A small image VQ-VAE, trained from scratch.
Model: 5.81M parameters, encoder arch densenet, encoder norm batchnorm, encoder activation mish, encoder depths [7, 14, 14], decoder norm batchnorm, decoder activation leaky_relu, decoder widths [32, 32, 64, 128].
Training: soap at rate 0.0019, 3800 steps, batches of 64.
Rows from block 30 of the encoder, named by matrix and row number. Rows with one number belong to one channel. Each number is 50 + 10 x the weight over its row's rms, rounded and kept within 0 to 99. All counts start at 0. After the name is the row's rms in percent of the matrix's.
# conv1: bottleneck pointwise conv (encoder.blocks.32.conv1.weight, 160x712x1x1), inputs 0-88
# conv2: growth 3x3 conv (encoder.blocks.32.conv2.weight, 40x160x3x3, transposed), outputs 0-9, a 3x3 kernel for each
conv1.22 101:63 64 40 61 49 41 63 58 37 47 41 48 58 58 46 39 48 43 68 57 52 65 47 57 57 74 52 46 37 47 54 52 49 42 47 52 52 47 38 41 27 40 53 64 58 44 59 64 56 35 48 47 51 52 47 44 64 40 56 60 58 52 53 65 52 52 55 34 42 41 33 57 66 40 54 46 39 49 58 63 40 29 49 49 36 38 49 41 57
conv2.22 105:39 34 57 44 47 52 43 51 52 33 32 55 67 41 46 52 40 57 59 65 45 66 51 39 58 55 49 37 38 55 51 59 54 53 59 62 45 51 55 42 51 52 38 45 60 67 44 70 34 33 47 68 49 57 64 33 46 32 60 35 60 38 67 27 48 49 45 80 56 59 49 51 37 39 44 59 42 65 59 48 52 60 34 54 36 70 56 49 50 44
conv1.23 104:39 58 53 38 53 52 35 62 72 60 62 40 52 64 51 60 61 46 72 54 41 55 51 55 53 44 40 41 39 45 33 54 49 62 59 41 52 53 45 53 51 63 42 46 28 47 53 40 52 43 63 43 43 49 57 50 48 65 44 44 34 51 50 27 42 23 52 42 38 60 60 47 70 64 38 46 49 45 63 68 56 56 40 42 46 57 38 32 59
conv2.23 104:52 59 43 71 44 54 63 56 62 52 41 42 36 47 30 35 60 58 64 46 21 51 44 60 59 39 48 56 44 43 47 45 37 52 68 51 40 30 39 40 61 40 49 46 39 68 40 56 57 42 53 49 55 60 28 46 57 38 78 46 31 52 45 47 56 51 53 66 44 58 56 37 56 46 49 38 43 51 53 61 38 35 44 64 44 78 38 59 45 59
conv1.24 103:72 45 62 63 47 47 56 45 37 54 56 43 52 49 58 54 35 49 61 59 48 38 53 41 39 80 49 41 40 35 49 48 27 47 46 33 50 51 50 35 39 45 44 51 52 30 49 38 61 41 49 39 63 35 44 56 54 46 66 64 39 43 49 64 48 49 50 58 62 67 47 45 56 53 43 53 58 39 51 41 59 51 43 59 54 38 58 74 64
conv2.24 100:43 58 43 47 44 60 46 66 42 41 67 55 54 44 49 72 47 46 39 60 47 39 52 55 47 34 57 60 47 49 45 37 49 48 53 50 38 55 53 51 34 36 49 60 43 43 75 49 51 41 62 53 55 61 65 67 51 63 21 61 47 42 43 57 38 56 63 37 39 45 42 49 44 59 22 51 47 44 49 45 53 56 27 45 71 51 41 65 52 47
conv1.25 099:40 49 61 46 55 43 59 49 50 59 66 51 42 53 50 58 56 46 49 67 67 55 51 59 57 61 38 44 62 46 44 47 49 74 59 64 65 43 65 51 62 45 55 49 56 54 59 57 77 50 35 47 48 53 48 47 55 50 64 46 50 43 56 65 68 50 43 40 45 47 58 56 42 51 34 47 55 53 46 50 49 48 46 59 47 55 50 59 72
conv2.25 102:48 41 44 63 44 47 58 41 56 72 52 58 43 57 66 46 41 47 37 46 60 63 36 43 31 63 53 38 66 41 52 62 50 63 51 46 53 45 38 30 42 54 55 44 49 39 58 60 68 52 57 50 44 51 46 52 46 53 47 52 52 26 45 57 45 29 55 58 56 55 41 51 50 55 63 63 45 58 42 53 28 28 48 54 50 65 42 60 52 40
conv1.26 098:51 30 49 44 57 64 52 48 39 44 55 48 53 57 66 45 39 37 46 56 59 49 44 41 39 50 57 69 42 33 50 38 55 61 39 43 61 38 42 37 49 61 29 43 56 69 57 45 34 46 56 64 58 51 44 47 48 50 70 60 46 43 53 55 47 57 53 34 39 36 45 61 56 51 36 54 49 52 54 45 48 47 50 41 50 45 26 40 49
conv2.26 104:45 63 47 47 65 49 32 43 49 53 47 54 50 49 61 44 38 49 38 55 46 55 51 49 50 71 59 46 70 45 43 57 41 46 54 49 55 59 65 54 20 36 36 47 48 60 48 57 60 33 42 42 50 52 48 36 48 57 41 54 44 70 60 42 43 42 65 72 68 59 57 33 57 39 53 55 42 68 56 41 44 45 43 29 52 49 49 49 39 49
conv1.27 092:47 29 53 52 47 54 48 49 51 70 58 58 48 56 45 57 58 48 42 54 54 48 45 51 39 56 40 41 40 57 51 64 47 40 52 36 42 42 54 44 39 57 49 37 54 52 48 54 41 51 41 57 44 33 40 46 45 71 50 32 59 46 47 51 45 29 45 31 51 56 53 46 46 58 63 69 49 52 59 53 40 43 43 52 45 52 49 46 60
conv2.27 088:26 52 44 61 44 59 61 64 48 52 63 53 45 41 52 52 55 42 52 47 28 55 70 49 51 31 60 57 36 41 58 62 46 55 47 25 47 67 46 29 49 40 47 58 52 69 39 38 56 65 42 51 52 58 56 39 51 47 64 55 38 48 70 45 48 61 55 50 44 39 45 41 56 46 41 59 39 59 38 76 21 49 43 59 68 62 16 52 35 46
conv1.28 097:47 56 60 53 62 53 53 55 59 62 46 47 69 64 46 54 41 42 53 48 54 38 48 50 60 20 34 53 47 56 57 53 45 35 55 56 38 62 51 43 58 38 64 61 48 68 57 55 56 40 67 36 31 55 26 59 54 54 52 47 71 52 45 34 46 51 52 59 31 42 62 50 51 35 57 45 74 54 49 64 57 50 43 52 52 49 48 45 50
conv2.28 091:65 30 44 57 40 61 67 56 66 54 62 39 41 73 46 39 46 56 69 34 54 52 53 40 48 69 53 72 46 57 69 47 46 45 67 49 56 49 29 53 37 40 64 52 53 54 38 46 33 47 50 67 52 50 51 51 44 51 60 34 56 47 54 48 46 54 55 56 21 58 37 56 50 44 49 49 44 43 49 59 53 41 34 62 49 46 49 48 38 40
conv1.29 096:55 50 61 46 63 26 62 40 42 62 42 50 48 48 55 54 52 39 49 47 46 35 46 61 63 45 60 52 56 42 77 44 53 56 49 51 55 48 63 45 60 65 46 37 61 46 68 47 47 53 34 52 51 45 48 39 51 53 51 72 46 56 53 62 52 53 48 43 39 48 54 56 53 34 27 53 57 45 42 52 48 42 47 45 45 51 53 57 61
conv2.29 101:68 71 47 52 46 55 47 36 50 53 46 19 39 49 43 40 69 65 63 47 49 57 29 55 42 52 47 54 58 58 49 66 73 29 29 37 39 45 34 60 54 55 54 53 59 52 54 34 62 63 55 47 47 34 21 44 58 57 49 51 70 46 51 57 47 47 60 52 41 82 59 50 48 34 42 43 43 60 41 65 54 59 40 54 50 57 45 48 55 51
conv1.30 099:62 35 48 56 56 38 47 58 49 33 54 50 52 42 70 51 48 46 48 53 63 57 39 34 47 58 64 48 44 64 58 61 55 48 44 47 50 29 53 41 56 48 42 53 54 53 39 44 40 30 51 55 46 66 46 64 55 41 48 52 36 53 43 45 60 45 42 41 63 40 65 32 51 53 48 71 46 49 52 50 49 51 39 48 60 52 48 58 53
conv2.30 107:41 60 53 50 47 48 58 45 45 52 51 40 38 38 54 42 49 50 61 43 49 56 40 41 40 35 64 38 58 66 39 51 54 57 54 29 66 48 49 52 48 44 51 69 61 41 20 43 59 41 57 27 61 44 44 61 51 75 50 45 33 47 45 50 45 50 45 80 31 53 53 33 26 44 58 50 67 62 41 57 45 31 49 57 57 39 41 50 43 48
conv1.31 102:47 36 64 35 66 53 44 51 53 60 48 44 53 57 52 58 45 51 38 48 46 55 58 40 50 49 24 40 49 44 55 45 43 45 62 50 58 49 45 46 50 66 37 56 60 57 37 48 70 50 54 59 48 57 36 57 63 51 48 60 69 45 45 54 54 49 47 62 57 48 70 58 48 51 61 63 38 41 40 56 54 60 69 57 39 67 76 62 49
conv2.31 113:57 67 44 41 66 42 65 42 51 64 54 42 21 71 49 50 38 57 63 42 55 50 62 48 54 49 56 59 56 52 50 41 58 42 49 46 57 47 47 51 49 59 63 37 50 52 67 64 57 50 51 38 50 47 39 49 67 66 52 58 55 43 53 39 61 60 76 70 44 54 45 43 52 57 43 50 76 57 58 61 61 42 58 38 59 36 42 52 63 50
conv1.32 102:40 60 54 47 40 53 48 55 60 51 55 52 53 47 46 41 49 48 65 46 50 55 50 63 35 33 52 40 43 54 63 47 57 43 59 44 44 52 57 60 47 61 52 41 51 34 52 58 51 49 37 67 69 68 55 57 46 59 66 42 54 58 60 33 44 49 41 44 51 63 45 57 56 40 55 52 47 49 59 59 52 64 32 50 50 42 37 36 51
conv2.32 102:53 54 52 62 61 37 51 61 54 54 45 46 48 75 59 40 56 42 60 55 50 33 46 37 65 46 42 46 34 59 43 58 54 57 66 38 60 50 71 55 50 51 46 56 42 60 51 52 48 72 38 28 48 48 35 55 50 65 39 41 42 64 31 54 35 58 40 43 45 43 62 38 54 61 33 57 63 61 41 34 39 44 39 65 54 55 31 39 41 40
conv1.33 106:58 53 40 53 52 36 39 47 52 36 48 58 49 48 54 49 53 68 50 62 67 57 57 52 49 46 50 52 59 46 46 38 51 42 51 54 55 51 60 51 64 49 58 51 63 46 59 48 49 47 50 49 75 50 59 65 42 42 55 39 39 47 51 43 20 56 59 52 38 30 53 44 37 55 44 56 56 34 41 51 54 54 61 59 49 65 36 57 40
conv2.33 101:43 49 57 84 32 59 58 73 57 27 48 50 41 66 49 34 60 43 38 49 54 75 32 70 34 38 54 51 51 62 49 72 44 47 33 47 51 61 77 41 57 67 48 56 48 54 42 57 46 62 43 50 41 44 51 69 38 41 47 43 68 35 48 58 44 54 47 52 51 42 57 65 63 54 57 57 50 42 42 64 44 50 55 48 38 53 48 43 40 52
conv1.34 102:67 65 43 50 51 44 54 61 50 63 61 56 48 41 30 61 49 49 66 53 58 60 58 61 45 47 76 49 70 58 59 51 51 43 59 49 46 64 63 57 54 55 33 35 47 46 57 46 51 54 46 53 51 68 66 51 58 49 40 55 47 50 46 40 43 27 63 36 62 55 68 56 49 56 39 45 61 76 50 37 43 52 39 63 58 66 37 44 46
conv2.34 097:45 66 36 48 50 62 55 72 50 58 44 47 46 58 47 39 52 54 57 60 43 41 41 52 46 59 56 51 47 67 57 57 58 55 42 48 49 41 40 58 80 62 48 67 27 40 29 45 35 65 50 30 60 44 43 53 68 54 64 61 54 52 50 47 37 59 38 64 44 50 26 40 44 37 61 53 48 33 32 54 39 30 65 51 58 33 46 48 47 61
conv1.35 100:70 52 60 47 43 64 56 44 63 68 54 42 62 64 60 51 37 33 46 41 52 44 58 57 51 69 51 34 52 61 37 43 48 68 45 45 57 53 65 55 42 42 31 26 47 42 50 62 61 63 36 46 43 55 40 70 61 52 39 50 56 34 51 43 55 51 53 42 47 52 61 43 52 49 52 50 56 62 46 43 43 41 37 33 62 47 42 57 56
conv2.35 113:42 59 44 63 49 49 42 50 55 61 53 45 47 45 61 50 56 53 42 54 48 42 49 57 37 48 53 54 50 73 38 69 43 43 39 53 66 68 56 52 47 46 50 44 51 36 54 36 34 37 38 26 53 31 54 52 54 60 47 50 50 48 39 48 51 48 48 66 28 61 49 44 33 40 46 39 50 41 31 68 46 50 48 53 51 59 62 51 57 54
conv1.36 104:67 56 63 43 53 35 27 56 51 28 57 49 44 58 34 61 54 53 40 44 51 60 44 49 29 47 48 70 50 51 44 46 67 47 42 48 59 55 37 51 32 57 31 44 58 43 53 32 36 62 57 42 51 61 62 50 47 39 62 54 49 41 56 62 46 51 48 51 35 49 47 50 47 48 38 62 69 38 50 45 45 54 50 34 43 43 29 56 41
conv2.36 094:41 56 43 47 62 55 29 58 52 44 40 74 81 45 62 56 52 39 57 43 37 40 50 74 70 37 65 46 56 47 52 43 51 44 49 61 45 42 47 28 54 61 34 57 38 43 50 57 38 50 53 76 63 67 42 51 49 42 54 40 59 53 53 50 40 56 40 54 38 54 47 50 43 37 45 74 38 38 42 50 63 43 55 43 50 46 49 60 55 59
conv1.37 104:43 50 43 46 47 55 51 59 65 56 48 64 58 58 62 57 58 52 59 55 51 67 40 56 63 34 66 55 52 65 62 55 54 56 51 33 61 45 52 56 59 42 50 55 55 45 46 47 51 55 38 49 44 49 58 71 67 31 41 55 48 53 51 48 51 58 54 41 35 36 55 65 45 45 40 47 66 44 53 51 45 42 43 50 36 52 58 54 51
conv2.37 105:52 52 55 61 59 54 59 43 54 39 48 48 53 51 43 46 46 42 67 55 31 46 24 49 45 43 46 59 33 62 47 49 42 54 44 59 56 47 53 51 33 67 56 40 54 39 57 40 44 52 68 60 52 41 41 50 48 45 71 60 53 26 30 43 53 59 45 42 49 60 51 57 40 39 33 53 51 57 31 58 63 28 54 57 37 67 56 66 48 60
conv1.38 096:46 49 35 60 61 51 53 56 44 36 61 38 42 55 53 57 60 45 47 60 64 37 57 46 47 39 52 51 59 56 30 57 41 48 42 65 48 57 40 66 56 51 43 47 42 50 59 45 63 43 59 60 49 59 54 47 51 56 39 52 48 50 39 37 56 43 53 57 45 59 39 43 54 47 45 31 50 58 49 59 45 41 57 48 49 53 66 36 69
conv2.38 110:49 40 32 47 47 42 50 41 34 78 44 47 55 57 43 28 59 61 58 40 45 60 38 56 47 61 56 50 52 56 44 53 48 52 57 62 50 59 54 58 41 36 48 42 42 69 50 44 20 36 53 52 45 51 44 43 48 70 53 45 80 53 53 56 65 36 54 53 70 50 37 44 43 46 65 40 62 62 46 54 45 42 41 69 41 45 48 45 64 40
conv1.39 099:36 58 72 34 37 46 38 56 46 32 63 56 38 49 60 49 50 68 31 48 56 46 57 51 46 74 56 59 70 49 56 45 57 48 42 67 47 62 26 59 68 44 54 45 55 55 56 59 52 44 45 49 49 51 49 47 43 49 58 50 61 48 61 67 74 60 71 63 50 44 32 39 47 45 36 56 62 84 47 78 43 38 57 46 35 40 38 41 49
conv2.39 100:46 48 58 52 54 46 56 43 45 54 43 37 69 60 47 60 47 48 50 66 47 57 64 43 39 58 53 42 52 37 42 59 48 56 43 43 47 23 53 55 46 35 49 45 54 57 52 40 51 59 57 49 36 34 69 47 70 44 39 34 43 58 50 47 33 50 55 62 59 59 39 56 52 52 50 64 40 49 39 48 60 48 42 49 38 92 27 46 46 33
conv1.40 105:54 43 52 53 55 49 38 36 56 60 70 58 53 62 60 58 62 59 51 46 46 69 46 60 66 63 65 57 55 54 60 55 47 49 62 53 61 61 51 43 55 53 47 62 53 58 55 69 39 51 57 43 56 33 59 42 56 58 51 52 48 53 71 71 50 54 61 54 41 44 46 66 50 65 69 40 54 55 63 53 46 61 73 67 53 53 54 42 65
conv2.40 100:47 63 49 32 68 51 70 39 49 51 57 45 38 51 48 45 42 53 47 46 37 43 50 63 49 54 38 34 55 46 38 54 49 50 48 38 60 72 47 60 41 37 53 45 64 55 55 47 64 36 38 49 62 35 56 39 55 68 37 62 59 70 57 56 39 43 60 48 31 46 20 63 38 60 52 37 54 46 43 43 60 32 37 61 53 37 64 50 41 70
conv1.41 096:52 71 48 62 46 35 57 48 48 45 52 29 41 43 54 57 46 65 54 56 61 40 51 54 40 51 28 47 53 58 40 28 42 42 45 50 44 46 36 48 35 39 43 49 50 58 58 34 48 30 60 46 62 37 55 49 66 53 46 49 39 43 50 51 50 59 53 49 45 34 48 58 36 34 50 49 59 53 39 27 55 53 46 55 34 46 48 47 54
conv2.41 100:72 71 52 51 43 57 43 36 49 59 44 54 45 69 38 44 40 69 53 74 43 46 39 59 50 30 44 45 51 62 49 67 48 58 69 54 58 51 61 46 61 59 38 56 40 54 62 43 52 58 50 57 42 53 57 31 55 56 50 55 51 41 58 22 61 57 59 75 49 36 57 43 43 50 48 52 34 61 61 48 53 52 50 49 62 44 49 54 59 54
conv1.42 101:48 52 67 42 56 61 53 45 41 44 61 43 40 55 54 54 52 42 64 42 50 44 54 48 49 46 48 49 37 34 47 41 55 48 59 63 50 44 51 50 45 36 46 46 36 53 58 39 37 46 19 55 52 52 56 63 47 50 37 37 62 46 46 51 49 35 39 50 25 40 64 46 61 54 39 37 73 53 40 49 55 40 45 54 54 34 43 59 37
conv2.42 099:46 49 42 56 58 54 50 64 49 49 47 44 46 57 37 35 53 58 49 49 62 54 64 51 42 49 57 49 46 45 56 46 47 64 42 47 76 56 58 42 47 49 54 35 56 33 52 71 36 58 66 62 33 56 42 67 52 45 68 37 61 45 50 49 37 40 29 49 39 57 49 44 35 53 58 47 64 39 42 65 41 47 55 68 40 51 38 59 50 46
conv1.43 098:44 44 51 50 54 44 48 48 50 48 33 34 63 42 45 55 40 48 38 52 51 45 62 64 57 50 53 54 36 58 70 43 36 51 53 52 53 33 53 54 41 68 34 53 43 68 49 56 47 54 52 55 59 69 55 42 51 27 54 38 47 44 51 33 56 43 57 54 58 48 46 50 51 39 52 45 30 51 81 57 53 49 49 54 63 53 73 39 55
conv2.43 094:53 52 45 46 49 45 59 53 50 51 59 59 57 50 49 35 33 46 64 53 36 42 37 30 56 44 41 72 72 55 54 49 42 52 37 59 65 45 46 49 47 25 50 52 46 52 40 43 45 45 36 44 51 50 52 40 49 44 55 37 37 55 35 52 60 50 52 48 52 40 54 44 30 47 34 56 41 48 48 57 53 46 57 40 57 68 51 36 39 29
conv1.44 097:50 54 44 46 44 55 48 57 42 55 41 48 54 58 51 48 52 44 53 40 52 48 36 45 40 45 55 46 51 59 58 38 58 58 56 61 45 47 47 36 64 55 52 37 49 73 46 40 71 39 55 55 55 51 47 34 50 75 55 43 50 63 61 30 38 32 76 46 47 64 56 42 59 46 51 45 31 40 59 52 47 55 36 44 39 47 43 45 51
conv2.44 100:46 42 65 25 48 46 75 71 63 55 46 49 44 41 59 62 61 39 60 48 46 60 45 59 54 41 43 69 61 60 50 28 48 62 65 54 54 53 34 42 65 41 55 39 36 39 46 30 54 45 52 44 35 60 49 56 51 54 41 58 44 63 47 50 41 46 24 46 56 40 56 50 51 55 57 48 58 50 51 47 55 54 40 48 42 51 44 40 36 52
conv1.45 099:48 74 44 32 41 47 66 52 15 62 53 60 34 29 49 48 50 63 57 56 47 55 51 33 62 49 46 67 56 46 65 52 62 38 56 48 34 54 52 38 55 54 46 48 62 49 45 53 30 47 56 50 34 48 58 44 54 53 50 27 49 64 44 46 61 60 29 48 42 51 50 44 64 50 31 70 58 54 57 50 36 67 42 51 64 36 51 46 55
conv2.45 093:43 68 45 38 23 57 46 62 55 36 50 55 47 55 49 44 47 54 40 54 49 47 37 52 50 56 46 30 46 55 37 44 58 43 48 55 54 52 54 45 43 57 23 59 55 48 38 35 41 47 37 57 42 54 41 46 51 79 46 48 35 29 35 58 56 45 51 33 46 67 47 57 50 48 48 60 49 71 36 63 40 40 36 52 26 65 38 65 46 43
conv1.46 101:48 46 54 39 42 55 33 51 47 53 50 51 62 48 38 30 54 60 49 44 49 55 46 54 40 50 40 53 51 40 51 37 48 36 71 44 58 70 53 54 42 58 45 50 38 44 47 41 62 64 55 42 57 52 50 37 40 43 53 49 62 59 35 63 44 52 41 49 43 45 44 39 60 44 53 47 68 46 38 54 59 48 51 46 49 55 41 63 44
conv2.46 110:48 56 62 47 83 41 38 48 52 50 34 49 55 59 55 58 49 50 46 52 66 50 43 54 52 53 50 53 60 41 54 45 44 61 45 39 46 55 46 61 49 62 39 47 59 37 73 57 38 54 65 57 40 54 61 58 46 54 41 53 43 48 56 40 40 58 45 49 51 52 49 46 51 64 31 60 55 59 49 39 59 55 56 57 49 51 44 52 48 47
conv1.47 096:49 55 62 42 55 56 45 16 45 56 37 41 33 44 47 28 42 49 48 62 51 59 56 57 50 52 64 51 50 59 48 43 58 59 45 43 49 60 54 60 49 57 42 26 42 57 51 52 48 56 57 47 42 54 57 36 65 61 31 41 58 54 67 63 38 54 50 47 63 46 56 44 76 50 49 67 37 39 49 35 53 49 44 52 63 41 35 38 38
conv2.47 104:40 39 50 57 55 44 55 41 41 50 49 48 44 50 50 44 52 52 39 46 60 58 43 48 64 52 57 56 63 65 54 51 43 55 40 46 53 63 49 52 39 48 51 53 55 42 45 41 49 56 58 47 67 44 69 64 47 47 45 59 46 65 56 52 38 41 52 41 40 55 44 55 61 53 59 55 42 32 26 50 45 53 53 23 57 33 57 39 35 60
conv1.48 097:69 52 54 64 47 60 60 36 60 35 50 42 56 41 53 30 50 54 37 49 57 62 51 56 68 62 36 64 55 49 46 53 60 53 51 38 43 47 35 51 36 64 39 53 52 61 46 55 52 56 50 57 38 52 63 47 49 41 47 58 50 51 64 29 55 44 47 42 52 49 45 21 54 46 52 60 49 78 61 51 47 41 72 32 60 60 46 51 44
conv2.48 100:49 40 54 59 38 60 48 43 44 47 59 59 58 44 51 50 62 49 52 41 62 58 44 50 31 41 58 46 60 46 54 40 65 61 37 49 61 48 56 43 57 45 48 36 45 39 45 39 46 38 39 58 39 62 37 48 31 57 54 59 62 35 57 36 35 52 42 01 52 63 70 55 46 54 48 37 61 58 42 56 63 61 38 60 39 67 49 58 46 45
conv1.49 107:52 49 41 42 57 51 57 51 46 57 61 46 45 62 53 51 72 49 46 46 43 57 70 47 55 53 59 57 39 54 45 44 51 38 47 60 45 50 63 61 57 36 41 55 61 58 66 58 55 56 44 48 56 49 66 42 67 63 46 29 45 43 32 63 54 52 17 57 29 38 49 57 56 36 51 25 54 53 46 47 55 48 50 45 39 56 53 52 37
conv2.49 107:47 56 65 42 72 42 42 48 64 46 61 41 40 83 57 39 28 47 63 58 51 57 50 55 40 46 60 51 57 65 44 42 60 46 54 49 49 36 44 39 30 52 51 61 55 50 50 36 72 63 39 59 50 49 48 66 53 64 42 57 60 47 40 63 51 61 50 44 47 28 50 44 43 52 51 49 45 47 49 40 77 44 76 54 51 50 57 46 52 65
conv1.50 097:47 54 51 56 59 58 48 50 46 50 46 57 55 66 52 47 59 52 53 35 51 45 56 57 44 54 55 57 59 39 52 47 58 65 44 53 46 54 46 45 49 48 54 54 56 34 46 57 35 40 52 22 55 45 47 54 45 59 51 48 51 45 61 42 44 46 49 62 44 53 65 57 45 52 56 37 41 32 53 61 52 63 44 27 61 52 52 31 46
conv2.50 104:48 51 43 44 70 49 42 53 54 47 51 40 54 38 54 54 54 57 37 65 48 42 50 48 57 48 59 44 47 53 60 55 66 58 30 42 58 65 56 47 47 59 54 44 73 63 57 42 75 50 54 44 63 60 54 48 60 60 41 63 64 55 39 31 52 43 31 47 47 64 56 54 51 38 51 49 53 57 58 36 61 65 40 50 25 48 35 67 40 47
conv1.51 100:56 52 55 34 56 64 34 46 55 48 52 51 55 33 56 41 47 47 58 49 53 49 55 53 53 50 46 44 53 57 49 49 44 67 67 57 52 49 60 52 60 59 44 41 52 39 51 53 39 64 54 59 49 50 48 68 54 44 51 54 45 44 51 51 45 50 58 42 57 45 57 68 49 49 40 37 50 65 50 54 50 58 51 56 36 58 61 53 41
conv2.51 094:49 46 57 45 45 71 56 55 45 57 29 25 51 51 48 46 53 56 66 57 43 54 60 32 61 37 70 57 18 61 30 56 72 48 40 46 52 58 47 45 49 45 52 39 27 40 35 47 46 58 43 51 55 52 51 41 47 41 58 59 49 57 31 49 63 50 54 53 34 86 31 46 42 46 55 49 66 46 40 36 58 40 48 57 50 37 47 60 53 51
conv1.52 099:54 51 52 66 66 52 59 51 44 53 56 37 53 46 40 36 64 46 48 47 53 67 67 48 44 41 56 43 69 62 55 54 50 59 44 44 43 43 44 53 66 55 46 52 45 62 48 57 53 46 50 73 54 62 56 56 56 63 52 56 54 53 53 44 54 67 61 73 58 47 71 41 60 70 36 49 45 37 49 37 46 74 46 50 41 68 56 59 57
conv2.52 105:44 59 49 57 48 34 73 63 51 58 52 53 58 46 41 42 51 47 52 79 44 44 43 51 57 14 44 61 43 42 52 61 32 50 65 47 64 59 40 50 34 29 57 35 50 68 25 69 50 49 79 38 49 53 48 48 49 47 51 44 69 57 38 48 44 57 28 64 63 71 52 35 56 43 48 53 37 47 32 61 47 51 44 60 50 80 53 49 59 58
conv1.53 099:39 42 40 58 52 45 49 44 39 52 46 57 46 49 51 54 58 36 48 50 50 41 68 36 44 48 41 22 41 53 51 59 37 59 52 52 41 38 49 57 46 59 39 50 43 60 40 46 37 48 34 60 62 54 33 47 39 57 52 52 43 47 49 34 47 50 45 32 48 48 57 64 60 39 58 55 30 43 46 46 38 59 60 54 46 39 53 45 45
conv2.53 118:59 40 44 59 55 39 49 50 51 65 65 40 39 59 66 48 63 53 60 54 55 45 38 38 40 52 52 51 58 48 47 55 60 48 59 60 61 45 50 36 54 46 44 46 46 45 51 47 58 59 63 41 53 48 46 54 45 48 60 51 78 66 61 56 50 44 33 77 33 34 65 46 37 51 48 68 72 51 44 54 45 39 43 43 48 56 36 54 51 40
conv1.54 098:46 51 58 58 65 52 40 54 45 66 48 61 58 32 41 61 53 56 70 26 42 46 52 60 56 61 48 46 47 47 41 53 50 53 62 67 42 50 53 44 58 53 60 28 34 53 47 55 63 62 30 39 47 29 52 61 53 54 51 59 57 57 44 60 50 50 40 54 49 40 53 49 31 62 72 43 64 60 46 45 45 54 33 51 27 43 51 40 55
conv2.54 090:43 53 67 55 51 56 67 60 53 49 47 63 50 52 48 48 46 52 46 64 40 52 54 56 51 46 30 61 65 30 42 57 42 52 63 45 45 39 54 56 56 55 38 40 47 71 45 68 57 61 64 55 38 39 24 36 42 43 61 51 41 49 41 46 40 60 49 55 43 36 48 49 51 38 31 63 52 58 54 44 46 53 54 57 53 60 39 53 72 41
conv1.55 099:42 39 56 29 46 59 46 58 49 51 42 54 47 54 54 49 55 51 34 47 42 56 39 44 53 37 56 57 53 44 41 56 54 53 54 46 50 50 65 49 43 56 47 59 53 47 68 61 53 46 49 41 39 60 70 55 52 52 54 59 52 55 51 40 59 41 51 49 39 30 39 67 59 53 56 44 38 57 56 52 37 60 66 42 60 48 44 46 40
conv2.55 093:49 72 51 60 43 52 53 55 32 61 50 40 56 40 54 58 55 50 57 54 60 42 38 50 27 48 46 38 47 37 58 55 64 53 57 77 53 68 77 55 53 53 63 49 50 66 54 65 58 33 27 74 62 40 52 49 34 49 64 67 56 44 50 50 58 68 52 56 50 62 61 42 37 42 49 48 49 72 41 48 45 30 46 43 59 51 37 53 41 45
conv1.56 107:60 51 47 49 53 62 51 45 67 46 57 60 56 50 22 52 57 54 52 56 61 40 62 38 37 34 41 52 39 42 59 37 36 62 41 40 49 55 48 39 45 55 26 46 51 63 49 61 60 57 53 31 50 62 55 62 34 52 52 52 57 46 62 68 39 49 69 46 54 40 54 55 46 52 44 44 46 59 51 38 41 53 53 68 51 48 53 47 44
conv2.56 106:55 62 47 67 46 56 49 54 46 55 62 53 59 57 64 43 58 62 53 47 38 32 46 61 64 80 59 51 35 44 35 45 58 40 39 41 60 47 56 54 41 54 37 50 49 53 44 45 31 55 44 45 64 45 37 43 45 42 49 47 66 61 41 40 33 58 50 66 66 41 62 55 44 49 28 42 44 64 43 70 53 54 47 52 45 70 46 42 42 58
conv1.57 100:60 41 42 40 54 70 47 49 53 50 51 68 33 58 51 47 30 44 57 58 58 44 62 27 43 67 60 56 35 69 43 69 47 53 56 59 36 55 65 36 56 55 62 42 45 45 45 37 63 38 48 42 40 46 41 61 60 53 55 49 37 59 58 36 50 58 46 48 47 60 46 46 43 50 53 67 49 63 31 58 59 58 46 55 65 45 45 47 51
conv2.57 097:57 56 44 63 46 56 53 61 55 36 64 55 45 43 46 69 62 53 42 59 47 40 67 54 42 50 41 61 41 48 48 42 66 49 48 48 49 53 60 71 53 50 49 52 47 59 54 33 59 41 49 48 51 57 42 56 58 40 41 58 59 57 47 38 32 61 29 49 61 68 74 51 41 44 48 50 32 44 45 46 54 53 67 49 40 52 62 46 14 41
conv1.58 102:50 45 64 47 50 38 27 56 32 46 43 56 47 54 30 43 40 44 38 47 40 47 47 44 46 40 44 53 54 53 36 51 64 56 37 49 49 62 39 56 53 50 43 65 49 32 61 39 74 53 66 54 38 43 36 60 58 40 44 49 59 59 39 60 37 64 59 47 45 41 53 58 61 34 56 61 55 33 48 56 51 34 67 44 50 53 62 59 60
conv2.58 107:50 54 52 37 69 56 32 58 53 47 46 61 39 19 65 53 41 38 52 25 54 50 49 63 37 60 68 59 52 55 49 63 50 39 42 49 60 59 61 60 36 45 51 28 44 40 67 35 65 45 39 54 51 44 65 51 52 54 26 54 54 51 37 41 52 60 48 50 62 39 64 45 33 49 37 49 63 41 61 48 57 60 43 44 66 52 55 61 44 60
conv1.59 100:50 58 62 52 38 61 31 50 57 41 58 43 53 42 25 53 49 43 32 46 66 58 57 51 50 43 51 39 45 53 51 41 52 45 51 29 36 48 58 52 41 39 53 45 26 72 62 49 46 42 43 54 62 40 41 50 43 46 42 44 59 47 52 43 50 60 49 47 44 52 67 48 46 61 29 44 67 54 60 52 38 53 51 47 36 56 37 51 48
conv2.59 103:52 59 43 59 27 57 53 42 54 55 32 63 65 56 53 20 56 43 50 57 39 33 51 50 55 44 51 55 49 63 40 47 61 49 65 58 30 59 54 49 59 37 56 52 45 52 40 41 37 63 45 36 73 56 52 58 37 48 60 41 49 55 50 45 58 62 41 54 58 47 42 37 43 50 49 42 58 37 48 71 36 46 47 49 41 58 65 38 33 50